{
  "model": "image classifier",
  "dataset": "microscope photos of single blood and bone marrow cells",
  "train_examples": 97085,
  "image_size": 48,
  "crop_scale_min": 1,
  "horizontal_flip": true,
  "rotation_deg": 10,
  "targets": ["cell type", "smear"],
  "num_classes": [17, 2],
  "arch": "convnext",
  "isotropic": false,
  "norm": "layernorm",
  "activation": "relu",
  "mlp_ratio": 4,
  "inner_norm": false,
  "patch_size": [2, 2],
  "depths": [3, 3, 8, 3],
  "widths": [64, 128, 256, 512],
  "kernel_size": 7,
  "mixing": "cutmix",
  "loss": "cross_entropy",
  "init": "trunc_normal_002",
  "residual_init": "none",
  "optimizer": "nadamw",
  "lr": 0.0011,
  "beta1": 0.8,
  "beta2": 0.98,
  "eps": 1e-08,
  "grad_clip": 3.0,
  "steps": 29500,
  "batch_size": 128,
  "epochs": 38.9,
  "lr_schedule": "wsd_sqrt",
  "decay_fraction": 0.3,
  "final_lr_fraction": 0.01,
  "warmup_steps": 590,
  "weight_decay": 0.1
}
Rows from block 8 of a small image classifier, named by matrix and row number. Rows with one number belong to one neuron. Each number is 500 + 50 x the weight over its row's rms, rounded and kept within 0 to 999. All counts start at 0. Numbers have three digits each.
After each neuron's rows are labels from the 100 images, of 14976, where the neuron reaches its highest value: "colour at peak" is the nearest of a few named colours to the mean colour under the peak. Only what is clearly more common there than usual is listed. The data: microscope photos of single blood and bone marrow cells.
# fc1: MLP up (model.blocks.8.mlp.fc1.weight, 1024x256), inputs 0-127
# fc2: MLP down (model.blocks.8.mlp.fc2.weight, 256x1024, transposed), outputs 0-127

fc1.567:475457535497526539572396582534543477475429501453462504535491585576501497467597616532486479569494499465523404475480515496515392461439435557410436575571563547436419625451482486538397577463525454435530473538509525560526565616479483540534549503560507452469636538548461525497460570431570506484470472496536590473582541506524560482476426505560515447503444523568494500483539527548480469510481
fc2.567:519479526633578497458459507519522447550437468487500459505536499510549562425507485491453508456505510542443449492515518526474459558477514559470508435572541499479532493437437395461495491462435589495482499546533490552560492410524439512483485498447460633536445448485538583555505476463467432485452508480436495435564462501439478452558484501525421529583528474586490458534463540404573598463388
colour at peak: pink

fc1.600:500526509519436484558437505608552495537524432440470542481522497462507533488519532452448542531530581459513419591493497507458495524576441382588477440567487530517435631518488499579574462498427564450526508509557534456548498536550523564522467439440596493518452529491467553482453559511474552514461514565492491512464516579545583560681520421521550529579447455430550478502512516523472521531498
fc2.600:482498558455481489454549486429520567530432496584381469431493495493513508575480498528451589480510488465619459481582454467509540518517540441498531467472461527493517469471492556508517521440517497451537480543502442556458471471569469479514420500473501524468473575514537449405523459434531536507516416540544562532429533497407589498538450558582433486531424461511521430505403481566460535460590
colour at peak: white

fc1.181:521480539496484481500488495510536512484527527531625496479565558504500580581417500398503550539431633435477473460491539546510596550509528492516461533511498474462531458533414529427495482564514408492434516540528454494541491531414444487446474650384517493543484491502437527466561491411563451523495540441516444539420468532417513462512562486546560477488453503617488556422481627472420524465473
fc2.181:500584523446515491472481565505443392472520585537491498385491462567534507393460469508584464510423490553477446458399547504502502558452450523500539490474585459545524496519424400460404425441525479572469541489503513445484568494427581531393468520438515472449588461495477461484496505527507577552469488570461431518545451538549547514515474479408515519428530478459503395548525427423536507462408
colour at peak: grey

fc1.127:548438502485627471625437502553413471514495567466453566442490466559471593541517593434517437573431485550438464495521481479535465440421527538467440541504549528463435646458482519502456552569569382543519460503468537508400571640523536468482505503474475495591551476556441487502487511438544544520473378476551496468544427571468562538504498448518585468540608493577555453460582508543491477484500
fc2.127:490548547589557440478511538505522512506509486502555412500509460425562537524526506527414482500498490543493461517468521519450526455481592532498535463520461517512550545447473476441536469457424612468478543524514453574548585421516539451518545446480491538549511451622530599519467468505513453518499403438532440459541495500435457417503417482507453561507463428484501521544464521474589614446407
colour at peak: pink

fc1.723:462520531429422515445480587525452468509486449553502499482531620504456460491485612539503504497499453562478472475493516485481602485451470550567496443534450597551423458510545523473542570468381507528508472492528452402484592438439484547402459434497533519475486543520466582506502509480501511516537464512457481523494535518478491458517539495510518568426527521574419481479471505450543498541502
fc2.723:536533547510542479516513437550514532595379481543580464439495469473522521470577486491439507502501466438491483506499438473494516449559457503422510447589494493488544512532487504441527447480500526522547572568446506538469472553529547509507546504539587559559577546613527550427478489521565505528539595440426501472379524529555545543479613445489587508491508458532486413509479541515423521460472
colour at peak: pink

fc1.56:480507487363544582552521519518476504524440576497493487485520501488547482558556516526625447547474509511485570468440485434574501577475420522497490540393549616495463496492502497419561596537542409498429608479496488503480500535408465520549548480565512513476558458575537646570513575504531551397478541463526516534420482506416495459488565570466463439535493511563436454478579527501488578561528
fc2.56:557469502483539463551470507385460559497456485535445469487519538500544521506494426556504559529457553479540471414560478460433464514502427442472498521536498618488434539519495472437536457491448609461471504556553500540562479515495524467618443548545470520515423500524587578508412476480444476497532433463511542529449479513476449603465605514487550499567445491503438529544430589504538446546536
colour at peak: grey

fc1.46:455502535518583543543447537527523559524564556542744535505533443473472531551439473457380554469444482500435466531489494451554622525429496364497473447529476568494428412447506509433453425546568467560460531478503458484486485517465484486454576625423440489459527467586478504546538504460544520610496464396477434562595434482400511430459542537481518467516487529590505495444502552550422437501534
fc2.46:519462498495517461495407558405535434458445550406459472413502512536539493448497422557535528448445476538524518407538589508598508571570460520593538499468412413526417538505454422440385500423524490506582507529506523426417558499467496504389451577355478475453537542414434482546456554525470515503501457596536491566491486562572566572508523572473511440504462524524527537505508539507624581477517
colour at peak: grey

fc1.76:591559615521485482555534474475507455476509388524517574454434410595492522472539558547464640578451456524462490404497506511470499517434558452506560429538519487513568465542434556582495513460509467477432493520481473378505481490462486526467459452501497546606488545555604505486471536447467499407601521538563383495503430487571555504495482443504563525554469479443498505494506509475492503512393
fc2.76:534465585565567448551536558538554487506529592536517475530458494601508365533481503530469565492539540600462504420553480414578521478503523369551484467540472489590507499391446439460532486535519470449530453475495438492448495585490397482437575577466493487523520485490568487409528452473427427463509515491529460519431529472480539435435519591578448488477388529564471529572498474564544431435534
colour at peak: pink

fc1.379:482467488437437475443441391550493487413488464507532518466485453537538473457490427538482404612525478428387522504527409561464546446440474479402474502433584503535503491573554483550528560497512556439524552575607471585495576528519569527505534527525522476505517456494479431525532559543498460520526420544483495539549513504516491508495522508522533416541471520424472510576514559400544601488505
fc2.379:418378534475514497438467530508440453514504499454571444495456492529565457476465584566478497573533531444476507519524543420515505452424500467565569452423449455438557536392546556463506532516500402448409566478559576483439417506513467606506471535513439459495483559480425513500592501488618471442589440502476451579556504497515535488412482487546343426509511558525552520450475527546495498497604
colour at peak: pink

fc1.508:522474558404561567493499425553464486456456555444510570442500460487546577514510470548427450480565495522479496449483523406460474440410578436449534514520513532467464466520455501545471532486391496510544559497507427550413547567494532493446471514457490503519549444496447460562609511556461497544570506505509531544507436516444492467510492526475428469416475535506469443512546506441515495504498
fc2.508:523512496570507532431613484518542511412471486546532427502438503473536493546575495436450542594570519561555457489591572440479492480482536409513580553508451493505569517496539527511484606523539478459428470537533404509450482468549494475445580506481412516520502584514554407489570440553554450501523485562536495514436497518570530396457557477546430487415470487458492538433506511610487496464594
colour at peak: pink

fc1.278:547442575535473562547586488417564484584482437437441597507450417461444381488562551450505445474608490494489521533498489524510578495449498493451538567510542499540514524545479524554465579572434527460437480479543565491370461481508527551410501468442433548503456503488485613561468485412477534402567490463403440540454528518489654514497466522471443514568451528486549489489474451495536505506434
fc2.278:583414491502566516482453414493546543511526486463436588579519568475469539482434511500414536427554558576460541417544567442536551481514490432527537514481552600480471563453521563532441458524545524498497572454625491509453475510577480489415512481531498493477529502494529559486478504501481489417493530480456484443497532489520501503482534500529457414531412463469537542526598478484520485432486
colour at peak: grey

fc1.32:419470553472465443545396518515499477508450493577551505464448548567435441494431501457554517469370523530531545569546486567448550554477503454503596495486511469431478561476394501523525503496510446540563505412590535418508499465452420565503529538475563455627503552576505489489507484435448481537567459417525415521470501483427521507546461444561463462487388546502480462430591560498473483462524
fc2.32:464459562562501476451526576549430496472572541547478546547534472532509413588468502512468525603462596558538534464584530477525576482495471397483523478529429500444514513516513473423540490411547459482498425596562441499484494432616481509355474500494430540581551503555534504502496490451393473524456511490546381580457498506479552460530570544556519461456505563574461617506501465544653552380527
colour at peak: pink

fc1.356:478483492469440512558440479460482575588540468439622480525544429483521564382464569461440529507511489461506509481526493431585521450502472455612476504462491492455460454494493457498562516497544425470528605430553505472502466529539399611448506553462454462510520538510521551515478472492463538480478376490532463592461460461529557574510502469495495464546405568492537514464423522574462424552559
fc2.356:484476493535473453494497530467496453530497562463483434401490477639569500540525401394501492468481469473537515466521494541536531485545477489499509582502447484485531513507426469462519501474496466464596517464534485527395527540523462594417485551447442390488581522390508517530467519473486480563464526564510541558468502482516630533546477512472485430480389505564432448466477538519516524490479
colour at peak: grey

fc1.394:432553492556547465520505473517524478470493471512596527513467429529466556498515539443494507524510478543446433530544520541460581481531477483502512519439532615572481475485492526613553557559423531469582480469529481426518513498537503548505509445453621464487526529632458512483566559485458549475580491463555421474524496498534647613608463444513551526572560526474506488493449439453465457457438
fc2.394:516433574519589404503607505470580545484517520463418483506417515467506468515427476528440484437526585543503561527612564491539616458451536456577453483481446485465541526431613551435534522467506511443480451474483452558528511543575362523612475528515481483450493512561527541446428437467481532423504470516528512578447448517450502421486449518532466499448444486573542438490539543512467509506542
colour at peak: pink

fc1.49:524519550519549535442504563439492588465549487449507552479502477473573520431504510537467532547498470550410610441497447568429528488524514542451486514556487532595439453572483523526436479474523510521487400489468441463444404492462540468524470540447447466509457599602615467479487558469539513566514535569499515516443450571438531509580518536620494469522548516523601468478445491463520435436477
fc2.49:516453563488466546514511502502483556502425515465501458506574458521495495600473460588508581550499535514591400483521485464451507464456481413491519485543461575565450566475487522498512462474529449498503508498499528474485440496506444428511459516504566579526421434418622548547494529432465599435431516495507493538489496516464526478476561490454529499562601442462551590475426467492651527476509
colour at peak: white

fc1.260:477538524451513550511569491527419501387524471520489452494483514521504604509489457497442594629426566503505577475524470522435421450462476497484468447466491511528490489476432491488563533485509474518418459482454405509489523559495472481425574498515532537539503596424450395444557559475518545539549570492444444518530403489502527478538508565557506481518594541517551473469507480496458588412485
fc2.260:524503496402427465449515492511526531505576603445581537393556556564496569465482542601565505425430521498491520536475466453450550497473525535488571526418478483565477520492488595490464490501487458465473353477453535551543560489440444490508392472422544479394505474492475414483469471528517508497427531478571537526498520611521472503511523469552454410471525539462502431422544518436501488551508
colour at peak: pink

fc1.490:510486466462490518542498429522514555572548500413539491440498468531503432476561526452497482503408447539558525441428400444433488396528500565506548442598454491501523518565446445504509462450510400518431546439485457522508383486424511515468524565480580479580529487503520554477487525388517544459517458554443431431405416470535534432552582429484465414667564482503551408492537583490506589457517
fc2.490:516451436542493538523397547420496550464513568552442436527550497569461430504520415468544533471386579508444416440464535463494509532543506492444469499509439502508510509466386457526544443489485496482503604488561522433536402508531466496460492516431442548366442490518565518448522592527523570523463427443433573446443516562411509584534486559434488481630493513548435394485413464459572488420480
colour at peak: pink

fc1.646:442508530531431463488466545438451474488522459509541462537412513558519483433498507482593450565476492561511522520516459474538574520496508550583435479413536507502586499444511525513466522537562518477561550520503464433509617503467453560480454443527569452497567535513468547454482547459451626497476463439483433512542537540485531486529446498473441566607508466529519506463527535558471486466492
fc2.646:415508523546521507478514495473529578471596557472498448568472572462537524475514612529522518529474530500490486424586449528554530581495510591512517454551445485480580439556505445484518446404425581469491478447545469530580531451524423552551604525528459529438562453489528512543480494464476587587540551420503538437556517439510385588568489498564475490527442571490559458611589506583470494537424
colour at peak: pink

fc1.509:535489488481488504477435409553494491373484511553544491510481556517543432512484422535420504543505535452403557534525475536490539477528481441534449512547512501552473498588541505518506497527526552420496508555572459587458558523494520480469492540482510488547523456568489462525520567553529448552584418552435480577598548538513487449480532556513498434550425515496422444528575543386447511510488
fc2.509:447389551447504499421477564540545433509498454472590457457446497569580506452502514485497472499501491490472470560503556518554538486497564477522563485403497430473522517464553509409430538510500382501427562508560520440383522505527429588439480532448387461539484534478467494475578537576556499509561440579534484588573497499511513424477445464538368459541470556492585493483493537515516533479557
colour at peak: pink

fc1.398:467510526460495505567497386450567462448490501572579490519524463479516506524457471421439493546436562474324514568505504595550452481544476527563447445563548513482479507559450443554393480577524452477499477542522439536542605578553506452410530519495560499484467449550417518504543527388575547484568559511573519512520499556493536510488593604404536484497506586539474470465470607532452518476452
fc2.398:487373482491509500457475537463467467486453492465586472449446591535541470514536534487568548522544521483442481425497594584511570515512532533488612571376524452457492574461548543431478550552563440460411547516592514513481527533533471559425512518456433453460458582490463461539501454581580461549480410629433573582474501568578541439466414482487437464502539515472494453468536470514592477500559
colour at peak: pink

fc1.29:502543546467498504543513561512427453496459523450492517516512490525576527463493604432510480543516471425433464485494528407465575498423535534514458509537603485464460597392453569492498591563551393465519494412512530538514567591377547471533515474507514433538592471547495576530460564398473522547472420475439522455519491497517500493493514471506555588555485498519543485468539562573515503473467
fc2.29:455521532604596473457502586559542487459475420516487441502499488470481535424581480465393534588537516504529490450520504501415517511546554513451487498527491509558578459435434395467491490443477590484509535509524459530523556454491483528442546475477489608548490452519524579513561434517540502540454486497576538415502491488448542489484421495527413572560472465467544487465450541540490510460436
colour at peak: pink

fc1.401:499529492528606609484538427559496463505523470479558490545476413484504499502567466501512478462371566542508474497553484459473565454505380566464518486374561571617464439504547478559512561523432593598467416408509479455489474555443548488476592507410593463445474504559477545489529553558482462518479394521545509549424453466507562549552377434490531479471532467505519502463492433506658530533522
fc2.401:591377497532484501468481557582508515488569503472527564489469476495477434471530459529459489477530491505576581508597533560527526479482399505503534426409424514481538529534444563476531636505518467555495384521511435468460413534507425498469493548442547486565536541462470504587482467484494432444525469499528503559577522387608580456547640533601479529441521525535476528454542474498541526439453
colour at peak: white

fc1.96:511521506409547509538441521420510454467534463484510497567451413537458549396563497482535517521513492587439421523499477489471489537473450502526484517526605549559638417573498449555468491522450462548541477409545451521522514546465523444479599533506513469494413493507365559480511473559468463428472511605572428429387425515621552431516469529460454556518446545508502521442476480473424507505379
fc2.96:440441471441444468516454511544464444456475509552558454484473473402505517504440444489496551473495510476524532491451541458552569415438508545535559416451510499553490509535458522511537492547527505493428542486468506474521565564531465583573476557489551466496455588563447461522571458512448460573541485491474570556498474473539509505476451546448552549516427526543506547500505482502368465434513
colour at peak: pink

fc1.422:499515476454484524527577426617499578504524559508473502594565403538540378504487464511592435471424493452554520552564489459504550508450507539405539522472496520581511511519417444465473453548531447450459490555528547497454592526514541497615495477441485462465531494592462570523555492507439520600544567504516422619443520499479481537459553610649448468507498592522507411462517480539577424572490
fc2.422:505478555510402545534503534466351436447487552466442576460531556532530479471555529487543618498479548543476499390542459535418505522473391524483552410492544526483465547474435521529447490515464565518444490539602486542607444566442471468452433510491429480504464473520547523531432540436460585463497566513524559508453497547533437505576443456505522506581500504482464539564475512536566461447496
colour at peak: white

fc1.501:504528551472442536676486557547500428526438477493480569512404502521540537458450593397548475602492483459424460473504488442511495527415540502521504512498526491434468564425462540602419594540581415457474463487501567443525571661443466518522480470530521442502599491568517603510484480537446481563489449476554562532482475520497482519561454465539577546596601500557523518419545475565516427436477
fc2.501:423520558600573491471488534512540519562481414538560465576467509409485517461544549504415530494480523590537456500502569575491439531533605525494492475494529511575575458464498434438483447456482532510462517514536464530541552391535490496471597492527420612572494403553498513505536431492492458564493500442533485448537483439459474385501394482527370509612537466496563548564480446502478567457398
colour at peak: pink