A small image classifier, trained from scratch.
Model: 11.9M parameters, 48-pixel images, arch convnext, depths [3, 3, 8, 3], widths [64, 128, 256, 512].
Data: trained on microscope photos of single blood and bone marrow cells, 97085 training examples.
Rows from block 6, named by matrix and row number. Rows with one number belong to one neuron. Each number is 128 + 24 x the weight over its row's rms, rounded and kept within 0 to 255. All counts start at 0. Numbers have three digits each. After the name is the row's rms in percent of the matrix's.
# fc1: MLP up (model.blocks.6.mlp.fc1.weight, 1024x256), inputs 0-255
# fc2: MLP down (model.blocks.6.mlp.fc2.weight, 256x1024, transposed), outputs 0-255
fc1.567 100:138151103125138132110143107144173119104127126140161121124156112129110133120097111107123104151124184133211163186124139105115170161152115137126150132127147114115086151141152140150148116091118119117130134117148135158117127138139113133079137179122089134120137099086089089117143108154107140149124082185120089096146140121109138085173091153156126109096109119136117174142130129126089111143120135160126147142138106136143103165132186120134128146153117117161135137056123122129154142120163066096109101135127134164128082201095133152127137123119144105148130143131145130122131153119118109081127113135083141126127113137122108105156158141124098178127150114125079097150139174157112117103142116101119136130161112104115167137159090118156132106127132130147124137088090138127095134112124140
fc2.567 103:145129120144120113125140128126176109148160175102141142162104105101155126087108133213143130125162140151091129148117119163131117144117099146158131128109167166119115136102140128143130151159162156101112122115126100121160100142134092129144114148133094142068113102119128113111101111128136132108113120096107102110154124153137104130130095108131142099151126102113173124141113137103122113137161107124095141070134109147154123131134149130120115148135154083133107134178124135141110092181119136155179116165141121141143154135163082151141134142155076144171151105152165157124178070135121107117125116148120152135133138122123135160146131135100106151113110159142168175131154128152134160140099121104119166104121148087107083125168109118126112193132170150164144163110133084114149110086145128
fc1.568 095:160117207115149109095167118178120088129158131118102113153139134125118117123061127043097141111119170144156113146125160135134150157144117108073103142119157092101100131113126151146115095136132130149131142070149138145187156089096139171150130115088116158093110148131086135122130145133127132109175128155154107083123124142139153095160113136107099128074121132139111152144140137107098134128120171119138156106131097121102119133132127127103091122135117131158143125116131107123168180126144102141133090106090132148148156153098138105156114125135146137160120083163154083132113155162120134083097146123117171161138097120120108135137120149126114192135107120145139116126113125154117107128117086134119110093135106132129159116128151164128085123130119160115135147131127121113102113163100124
fc2.568 095:136105113154094148147136101093113155110124142126132118131133141113111158145118128159161128157155138120072106097123106127138088106131112153119142114126136109180077095148111100108181106098159087147077125146162139113172082167145110107138126128154126121103094098141160149103133150140111137117113164098134117142159113137111139149138145128140157143167115127111112133149085135132126082146157139131148128139109094110129095124119128133169089142130191084136111089098164111139146110118121172168163122162138101127135103133140124110117092123115112111139127128152135094077187101137102117091143160140098134124089176172123148121116177153118102133197125111109143128132107091134096105135101138104134112133111149176067132121138113103136144158120108154110155123156120107125145099162135112
fc1.569 100:103126151165118175122129100120145110112153125180131147117138115152129121114140132092113135129108116120109172139120119140106112186131154118057135132110142148104163151129141102142134078115138102126138152108128143108147129124143174153112127165136121121099153155169118133167171139094097140105124118098150123145132146100129091115127110148136144160109175122150136142075190150099129103115149112110187114163160137131136152104120142104087135154137169142102124168090133129166131135131173148081111095150142166164125126140125126110128174119153125120117098149125140191130143107122112153123107103133109131113107147097055142099120120110148127124121123092144113116152108139119133114157106104140096175092090155054127150106083128147140140152141126109129167100119133113150124121122169158
fc2.569 094:125118154121128125105111131104160121103126114136175142130108084144133075114140156158099144167102144119125122059146120119145128109103078132160173091167097124139164097135120162127162149147111117140103145169131118117150087119154097139119143143148121141154097127112161101089150153136141148108167121127094136132138105114116130148133157101151157126129122121130147094176119116162134142151141134136107102127147142159118150085111141103143097128160126139160135090164106133144138079140072108139132089153128105128128108154188113123154112149133095111105147141128121092134151118136179107135077135125090134165079128124122124127151173135138096124153129150077121150145138129066142127107142142119079120090088146183119105182136146148112110144108117121113163128106141107116138109103076152
fc1.570 099:111146122129122091099124090111139103135125107139101103143124117115123112129143125106153100162130128099124117150103142142117117114148121125085107138201128138137122138148142169090114151107102075150159160139079128119118117141091119142112134123158146105153100133121109128155111100098139108163145150131130118139105083135104121086157137146149158115098117093165131079091139131098098127132133121116180136165104126183097143124110127145153149178148112151141097146094119110119112111088159116191118159148131188159162114101141121096138147129164103132130123146116117155107123132118120145144178159122125118107183123110124134113175160172157139114113130113127088118162146143144201141113145143125151126106156117110094147152148140108100111119145125174105113132160137138122047142111154110
fc2.570 098:092139118108105117141113118136128182118158054138144116136168128107107112144121111121144128128151137108129150134162134125152129091119122132162121158114133103121157157145104156157146139115126101161155097075135132087110127148110099093104143106169169103161161129122140129148144175138168180106084129095147097140148091087103154135068138166131173107092139140140166156119142124136105137122143114096139097154108141165083108115060085159116120099131095092132131141115156130150126158093156147118137100132091127076137121092123140109089151124118107145119138156100080120098090155131116131157129110144127106098110138108137092134101119111131148124140116132176131115150142129147135118133132094125118148114141117100131134153102125111148122106140108165077106095121136112169161167098105107
fc1.571 100:115120092089143125153107119202157131096178123142117125154117173157116084148118136123122090142143120134113160103149113097133128140144105147077104119162125111143137133112160158119125137134127144092150147140124142162103075096127120119110096141114118131116139173156111142172148123090116118095159156143147123146113128095092091129135106125131138121147162120173135076096176128095123128080119127190159144105129155138066089111124168142125112140139091127097121135136159159095142125150127137109138155118139105140104148108121131107166113180087118111144131099119132133166126123159149150149107123109128151102118115088078117151118100148140153141117099130108113119162107135142122145124124124117104128119125126116138168099125084138100135196150138149134113134103144092107127122065193118
fc2.571 096:145102148131109177113156136119077135108132131165148143152115144132150139150109148104131174135173129122125102121160110135134111132160122154099121114197106072162121102133095135135139113142166130105186095135136125128099135159122129105147150129131152122105100151108132116098172153118146151107143142091159136117142147120102164120169109168186098112127132097171141139136141138115128136169152123123152120115123188134092099134093108163156137160158106149119159115091138146137122155111120158116149149097099144108160086126143120112114158147109136084106150162138139097073092146129102103146125112109107152111103138151123115124141151122127148080126140193132146155143146122101109105080169095112143114114107117164139143146136147141144157137148107148087123145141119149114055134122087141
fc1.572 101:116198117072120116147140145129119130144123148151126130166111168123138129150147116139130091125150139155101140188139111140064112123140122106119107147183130178134122066133119131119124123094146101120162137132150114150136151115161135182125102163135149141129102115114123131125125118117135074136121100136130104153092135103085147101137109120116175123145141109196097136160134115139084157127108152115117139133104164173149096139121141132122204111115100150210136131055156116145111159126150132165129134108142137112102124123161142123120116133132133106131114136100098113115132148124142126146129142106105131124144092070150193142096116147113062133135127143135134119142110135093142147131106111104135134120103137102130114105160083102142157157101124151124137104141130136146094138133098124
fc2.572 103:146132130128136146141147087115134129166164136141106159162160150082131093123104147146093086133134139129094103162123126166112129119158102141104123115175144148101147130140082145146094118139136163130110131129160128148150159150118153141145106101092131110109124084136117137143166148124117102123100097078097114093151098126138115088125097109121147124140159131150119153135154156109115113124130129095121161122154113147154143164143111169147093132128107108121123148112111111146118133149154178138182143133144119133132144110138122185136133071175147165156111075174096200114090156134116128152133130136127131092130160125100156154160132166128088145114115150138144114086097138148138076118136106109131152108130075112087080096148089096154114113132188129121135121117137116155102132132111158
fc1.573 097:162143128162162147117118114163127137118144089118118113160128115178134107140152129140121138155179159110129123134145149097119164203122111131085110136131227109127144150115119111149169145110092151144103141114099109185143127137114070140063160147068113117093143089124132143131140121155082094142153135101113120155156089109166134137132125146118124139123138091102112156149104136084126113162129151122127101085135118112143122121106119147124137111138141136160126162096095137136175106152119143154142089115147115106104099148129116118126089144161125116122102124099140166174175144151114148106129123158112107113095121122129118159169120155130113152140142123109149129144173161094137098104160120083124100128139108093104127123143146121116109106089142153103131103121127130155163124113139101
fc2.573 095:149156152142103125127134126107126151163119131113112107184144153105101159127133128122138109151097102151133099095157130156138125147123162125136125085102136116149138122107147100091133085092141161110123134138119189156140178109073149119127117139131133142133116080133103155116093143131131132131121113114162122146140179153113097137133176122123133129109102121155159093138109139104165117113109111184146130104113156098169119114137069131135100174118145093144105149161156127134148091151113129164087141092175119104106117115142149169165115126136143097177146144112118134101146146124129101112144108119140097064114096153141147126163146170162135083156095114092111140119099123101070138139101153119151104120135156124115145146143126130111112132152077117175113182143104111141155122164150141
fc1.574 098:115129111104097108131122111088134146119136126159114094174093101138112122195133158112139103138115152117118134167154143145116154146152099113140139166126121123126115105151139099135156140134134136146122197138147126073109139126137103121136128131108107155118132093047095119163142149145095135133106136144121166124117118147071134130114132112128160139112134134098119119128110119095089122145144161148119074146095134123115111109118110144131102134139161132133130140077104140121180108138167112171131156090171170156125074125113131166124112116136124128101142101111108123158123146146158130094125129124130136104160173126098154105153089141153132110155121114130154089120145126150180180086093123127134091131121099109148147123159152109151135125116168108114139047135119124119066109077137112
fc2.574 099:071120101116113106110145135168144119110117143128131169136162141131097086149120155132193133137158124132170134147137123134123147152103141101104099180157102117129110133137144153154166090112115116114165074060094100121113139156130103134106134139128143080085135112144153107116134121142134132099105125197137091142134086109118177111121130116132106117122116141137086158117117139134096142118172142124133098160130167095096112137100128145108114122128130126095105131126129133066166161117111101112079110138104166128148134155137158100141151123131126106091124139083117107123127080101101136133158126171131147142153102144137130134154116143140126115067124141148139178139137150140148115166135138160116140148120091128123140146130130153132174131120145136047150129122095155177148136128151096
fc1.575 099:110110122096120106107135087155139128096128162130133110107101101155075114107128163093141127144133137146128179195098132128144157129149119124143132150120127105136137093114147129084128163117157169129128088154139172159099139108128143131151165136174136153131134106139168131189129098135118139143132126157150145148164101154143126120114093129102160124132153094104120155126079122104154139173127152108150117075100098153168143131146146123147147111115098149149161110096186131125101157122096118150081107100104130149142135121130124143153137130095129119129129072147085158140098119108107087113145147085146159140144143158155127126143134190115109080144138128155132134095139130128145082098131141129133129097178086094113135157171118122131112118126123116139132124130093103164143068139098120
fc2.575 094:103146143105105129131095132125127083126144146085151162163104168136108110140126095140138122097117126175120104151109130136120189110113129167155165086117191123149118143147118128120125140120108128152113153131117181093143134094108142080110082154130113125130153135134175160121106104159085123137161128166144146152171102145123166124104109134110108101153134121131128127153159117131149125093121132131126105138098159074116173154154136129170138125100147139145110149111122194107112101103155102103132157094132138125108100131115133158148114169092134158084147104156126152132149093126160122118153118111155109094164081112159121180168144110119129179112095094123139134112107118155125079122109165128155102141152107142127128131113126131120159105088128128156129159131186136138151111096129106
fc1.576 103:170104132096088109096167118094106115134137126110089141127143113123157137134162133088095099112109136122136111136129121170123086110169141108091165127147147126099104140151113164155146138111097122126143097173149134109118153115157130130141121190143113122149122096077125090174143107073110081118138133181165121151119065162159133122152126140132130102139131126173130141113175144109105132136120096147153166079121106124134127092152101132118121184126102161146129135125137109148131144127171101150125097133080092102111096125130184133173115102125151147115156128120118127098125135147061103125104155095118111143168138124130137144112114146124140096121071137115144110133138129136177119088143112131098129114093082127164105138097124118165115112129091123115136119120130131159128095131147143
fc2.576 099:133118128129138141166130162138150143068118092146145109148137129131125111159152128144129134144092129155131101125151086139091093117137128112108096117155102126099140118108104159130118128169123132164112094112148155151152104076124116120157142105114113156134149176097134091145160122078138135116106109146104109078149110119114120117104193126114124134110157150105135164129109145116125132138129173118062115128125116185133132123102126152140109113151101106147128160146123182122117175129122131157122103156170091168117083133157149129121093117165144105134139128111153151137129141116174207125139112115098116150096150125153137105113118091135138101152150129157103180135145138180133160128129136106101146119145113136103111127115103108076099100160149167139152106115101133100145145101163186
fc1.577 095:168131091142134150129140115109095113109129108131109126107099134146125140084083090131146169128136083102102115159098072133103141122133136108099107173145176096165170151083120108145158088136119138146134179128096156091156110109090183150091137112134108152141156149182077094121130116159120140149153097108114120115125092146117096124151110139099132129077116078125084156107111081107155132159149126137105146101173166134120153123133140137164148120125169103133162149112149114145198164117098103155067136126116129117136141156126122145105139143130118129157112148136135126123099128108112118158151120127122120128106135109134134110180109142175155150135089091110124099136169148148147131085104114141126111127110143101137160145108119152107140134109102151139107106120112152135124126136138157
fc2.577 091:131127161187158171122139076152122144133095124122140138125149073141146095125146145100134127137107121108148119148145174145122135142128151110140145137147111176103130075132120091112152111094111088109063102170127121167117118090162159158078149110121121170156144121166169123080113114128147142151116146179110133161108135104144136097100167186163131099134143126121104116104130096152122163095121103110146157124112118135128115132149148137147118120124104090095135071176128124085136139105120136153155136119116129083135140094116168098141113117129118072136141148134143099144098158118130125111120156103165130170127162121135124133140091133147105100124127112138084128111144113151152162086119139134079137122111116134085115113130101152140108100113099146121124128137152143129167156141072125
fc1.578 096:151187141138146115079113116121107119134138157131131144138136162131135134170135099134146153150134106167087126137141122143089124135120143137137117116111137122121159102123109149079138142119150097143160113105124164160168109066150152168115129139131135126097122118129131122164104154094110182127139151121170143067122132108113116123131153144083140127118167090157138098110126131125095111117141121086175142152159136141151138130132151121186202137101101143185139165076156151107143131157142112120156137099146110142153133160130095131151168117144127145121148153109092169142142120110124160128110114140120146120140152164117120104093114130139059120086148065135148151115138097109131124120139120136148114144155126108044163132121086161120161113159136106122133140123134118146127143115113158
fc2.578 101:122133135168126123101175068132157115157128126096086173126108150124152117108135168117069057131134130107095119124125133135121118166148088166122127102171129112083147124106116128129154149134132146121123122144113091164184142109109136117127116108147104157119094113143103156101123147137150124132145149083111138128127154138130129110145092119123157118132078101173126151141129115113144134134144142114133171113130119109134115158178157140136121145141155122116116128155077115121149098101130160153172186120157140122106161141118080169112168104144120138138139098175098150116106109081122137111100128113126165129110159143087151145164126138131110149129129189112161109088119132124120120114096100137132138124093160120084057128167156101134151133154141147149137146112141074130098133116118149
fc1.579 098:106157108135108099132099138095121129130167125149126116111137192141108136184106102093109142125169136129082130137105135124121122160121096095110108132160098137145142137093128135115145130117132138098124130120104117147140108098172142160161117138122118166133162120158108161105104162130120112140128101127157140138135120149103172209126133127081113107105152101145120097115178125122111158110082112124132114119129129149097141162117097125163134126167110168147113143121129096071144123114118142102136136111164113152156133118082092115104117126089127179108161116153117135172093141106154138176180086146151129094093119100125149178137168173130092161117124106195132138132141097135111161120084120129165136143109104165108153117149136119130145128157119101121125094153117125132091129101126132
fc2.579 090:121108106139078117109159110124126142132145164101118107133114114115186103133100112101124110138163123096117154079130115162120127132157135152122154133155118108108133122143136140117132140100123166059150154147133093116162123100161140156095129170101078134114180148142130106105098142104110167136142096156083152116119131112146115126131125125126120130131052124173133104116141168139108130144149139138147162102136163149107146142149161174127164160153135142126116113097095123115167122093144162140178121131121165138113145105133144108141162113132160113094096116145091148128128089142156115086095133141159162133112137150084163168147134134122132151133156187113120125140112123092157159107132120092139147145095155156086074148174110108143113132176128108107122170160123118127132139112111149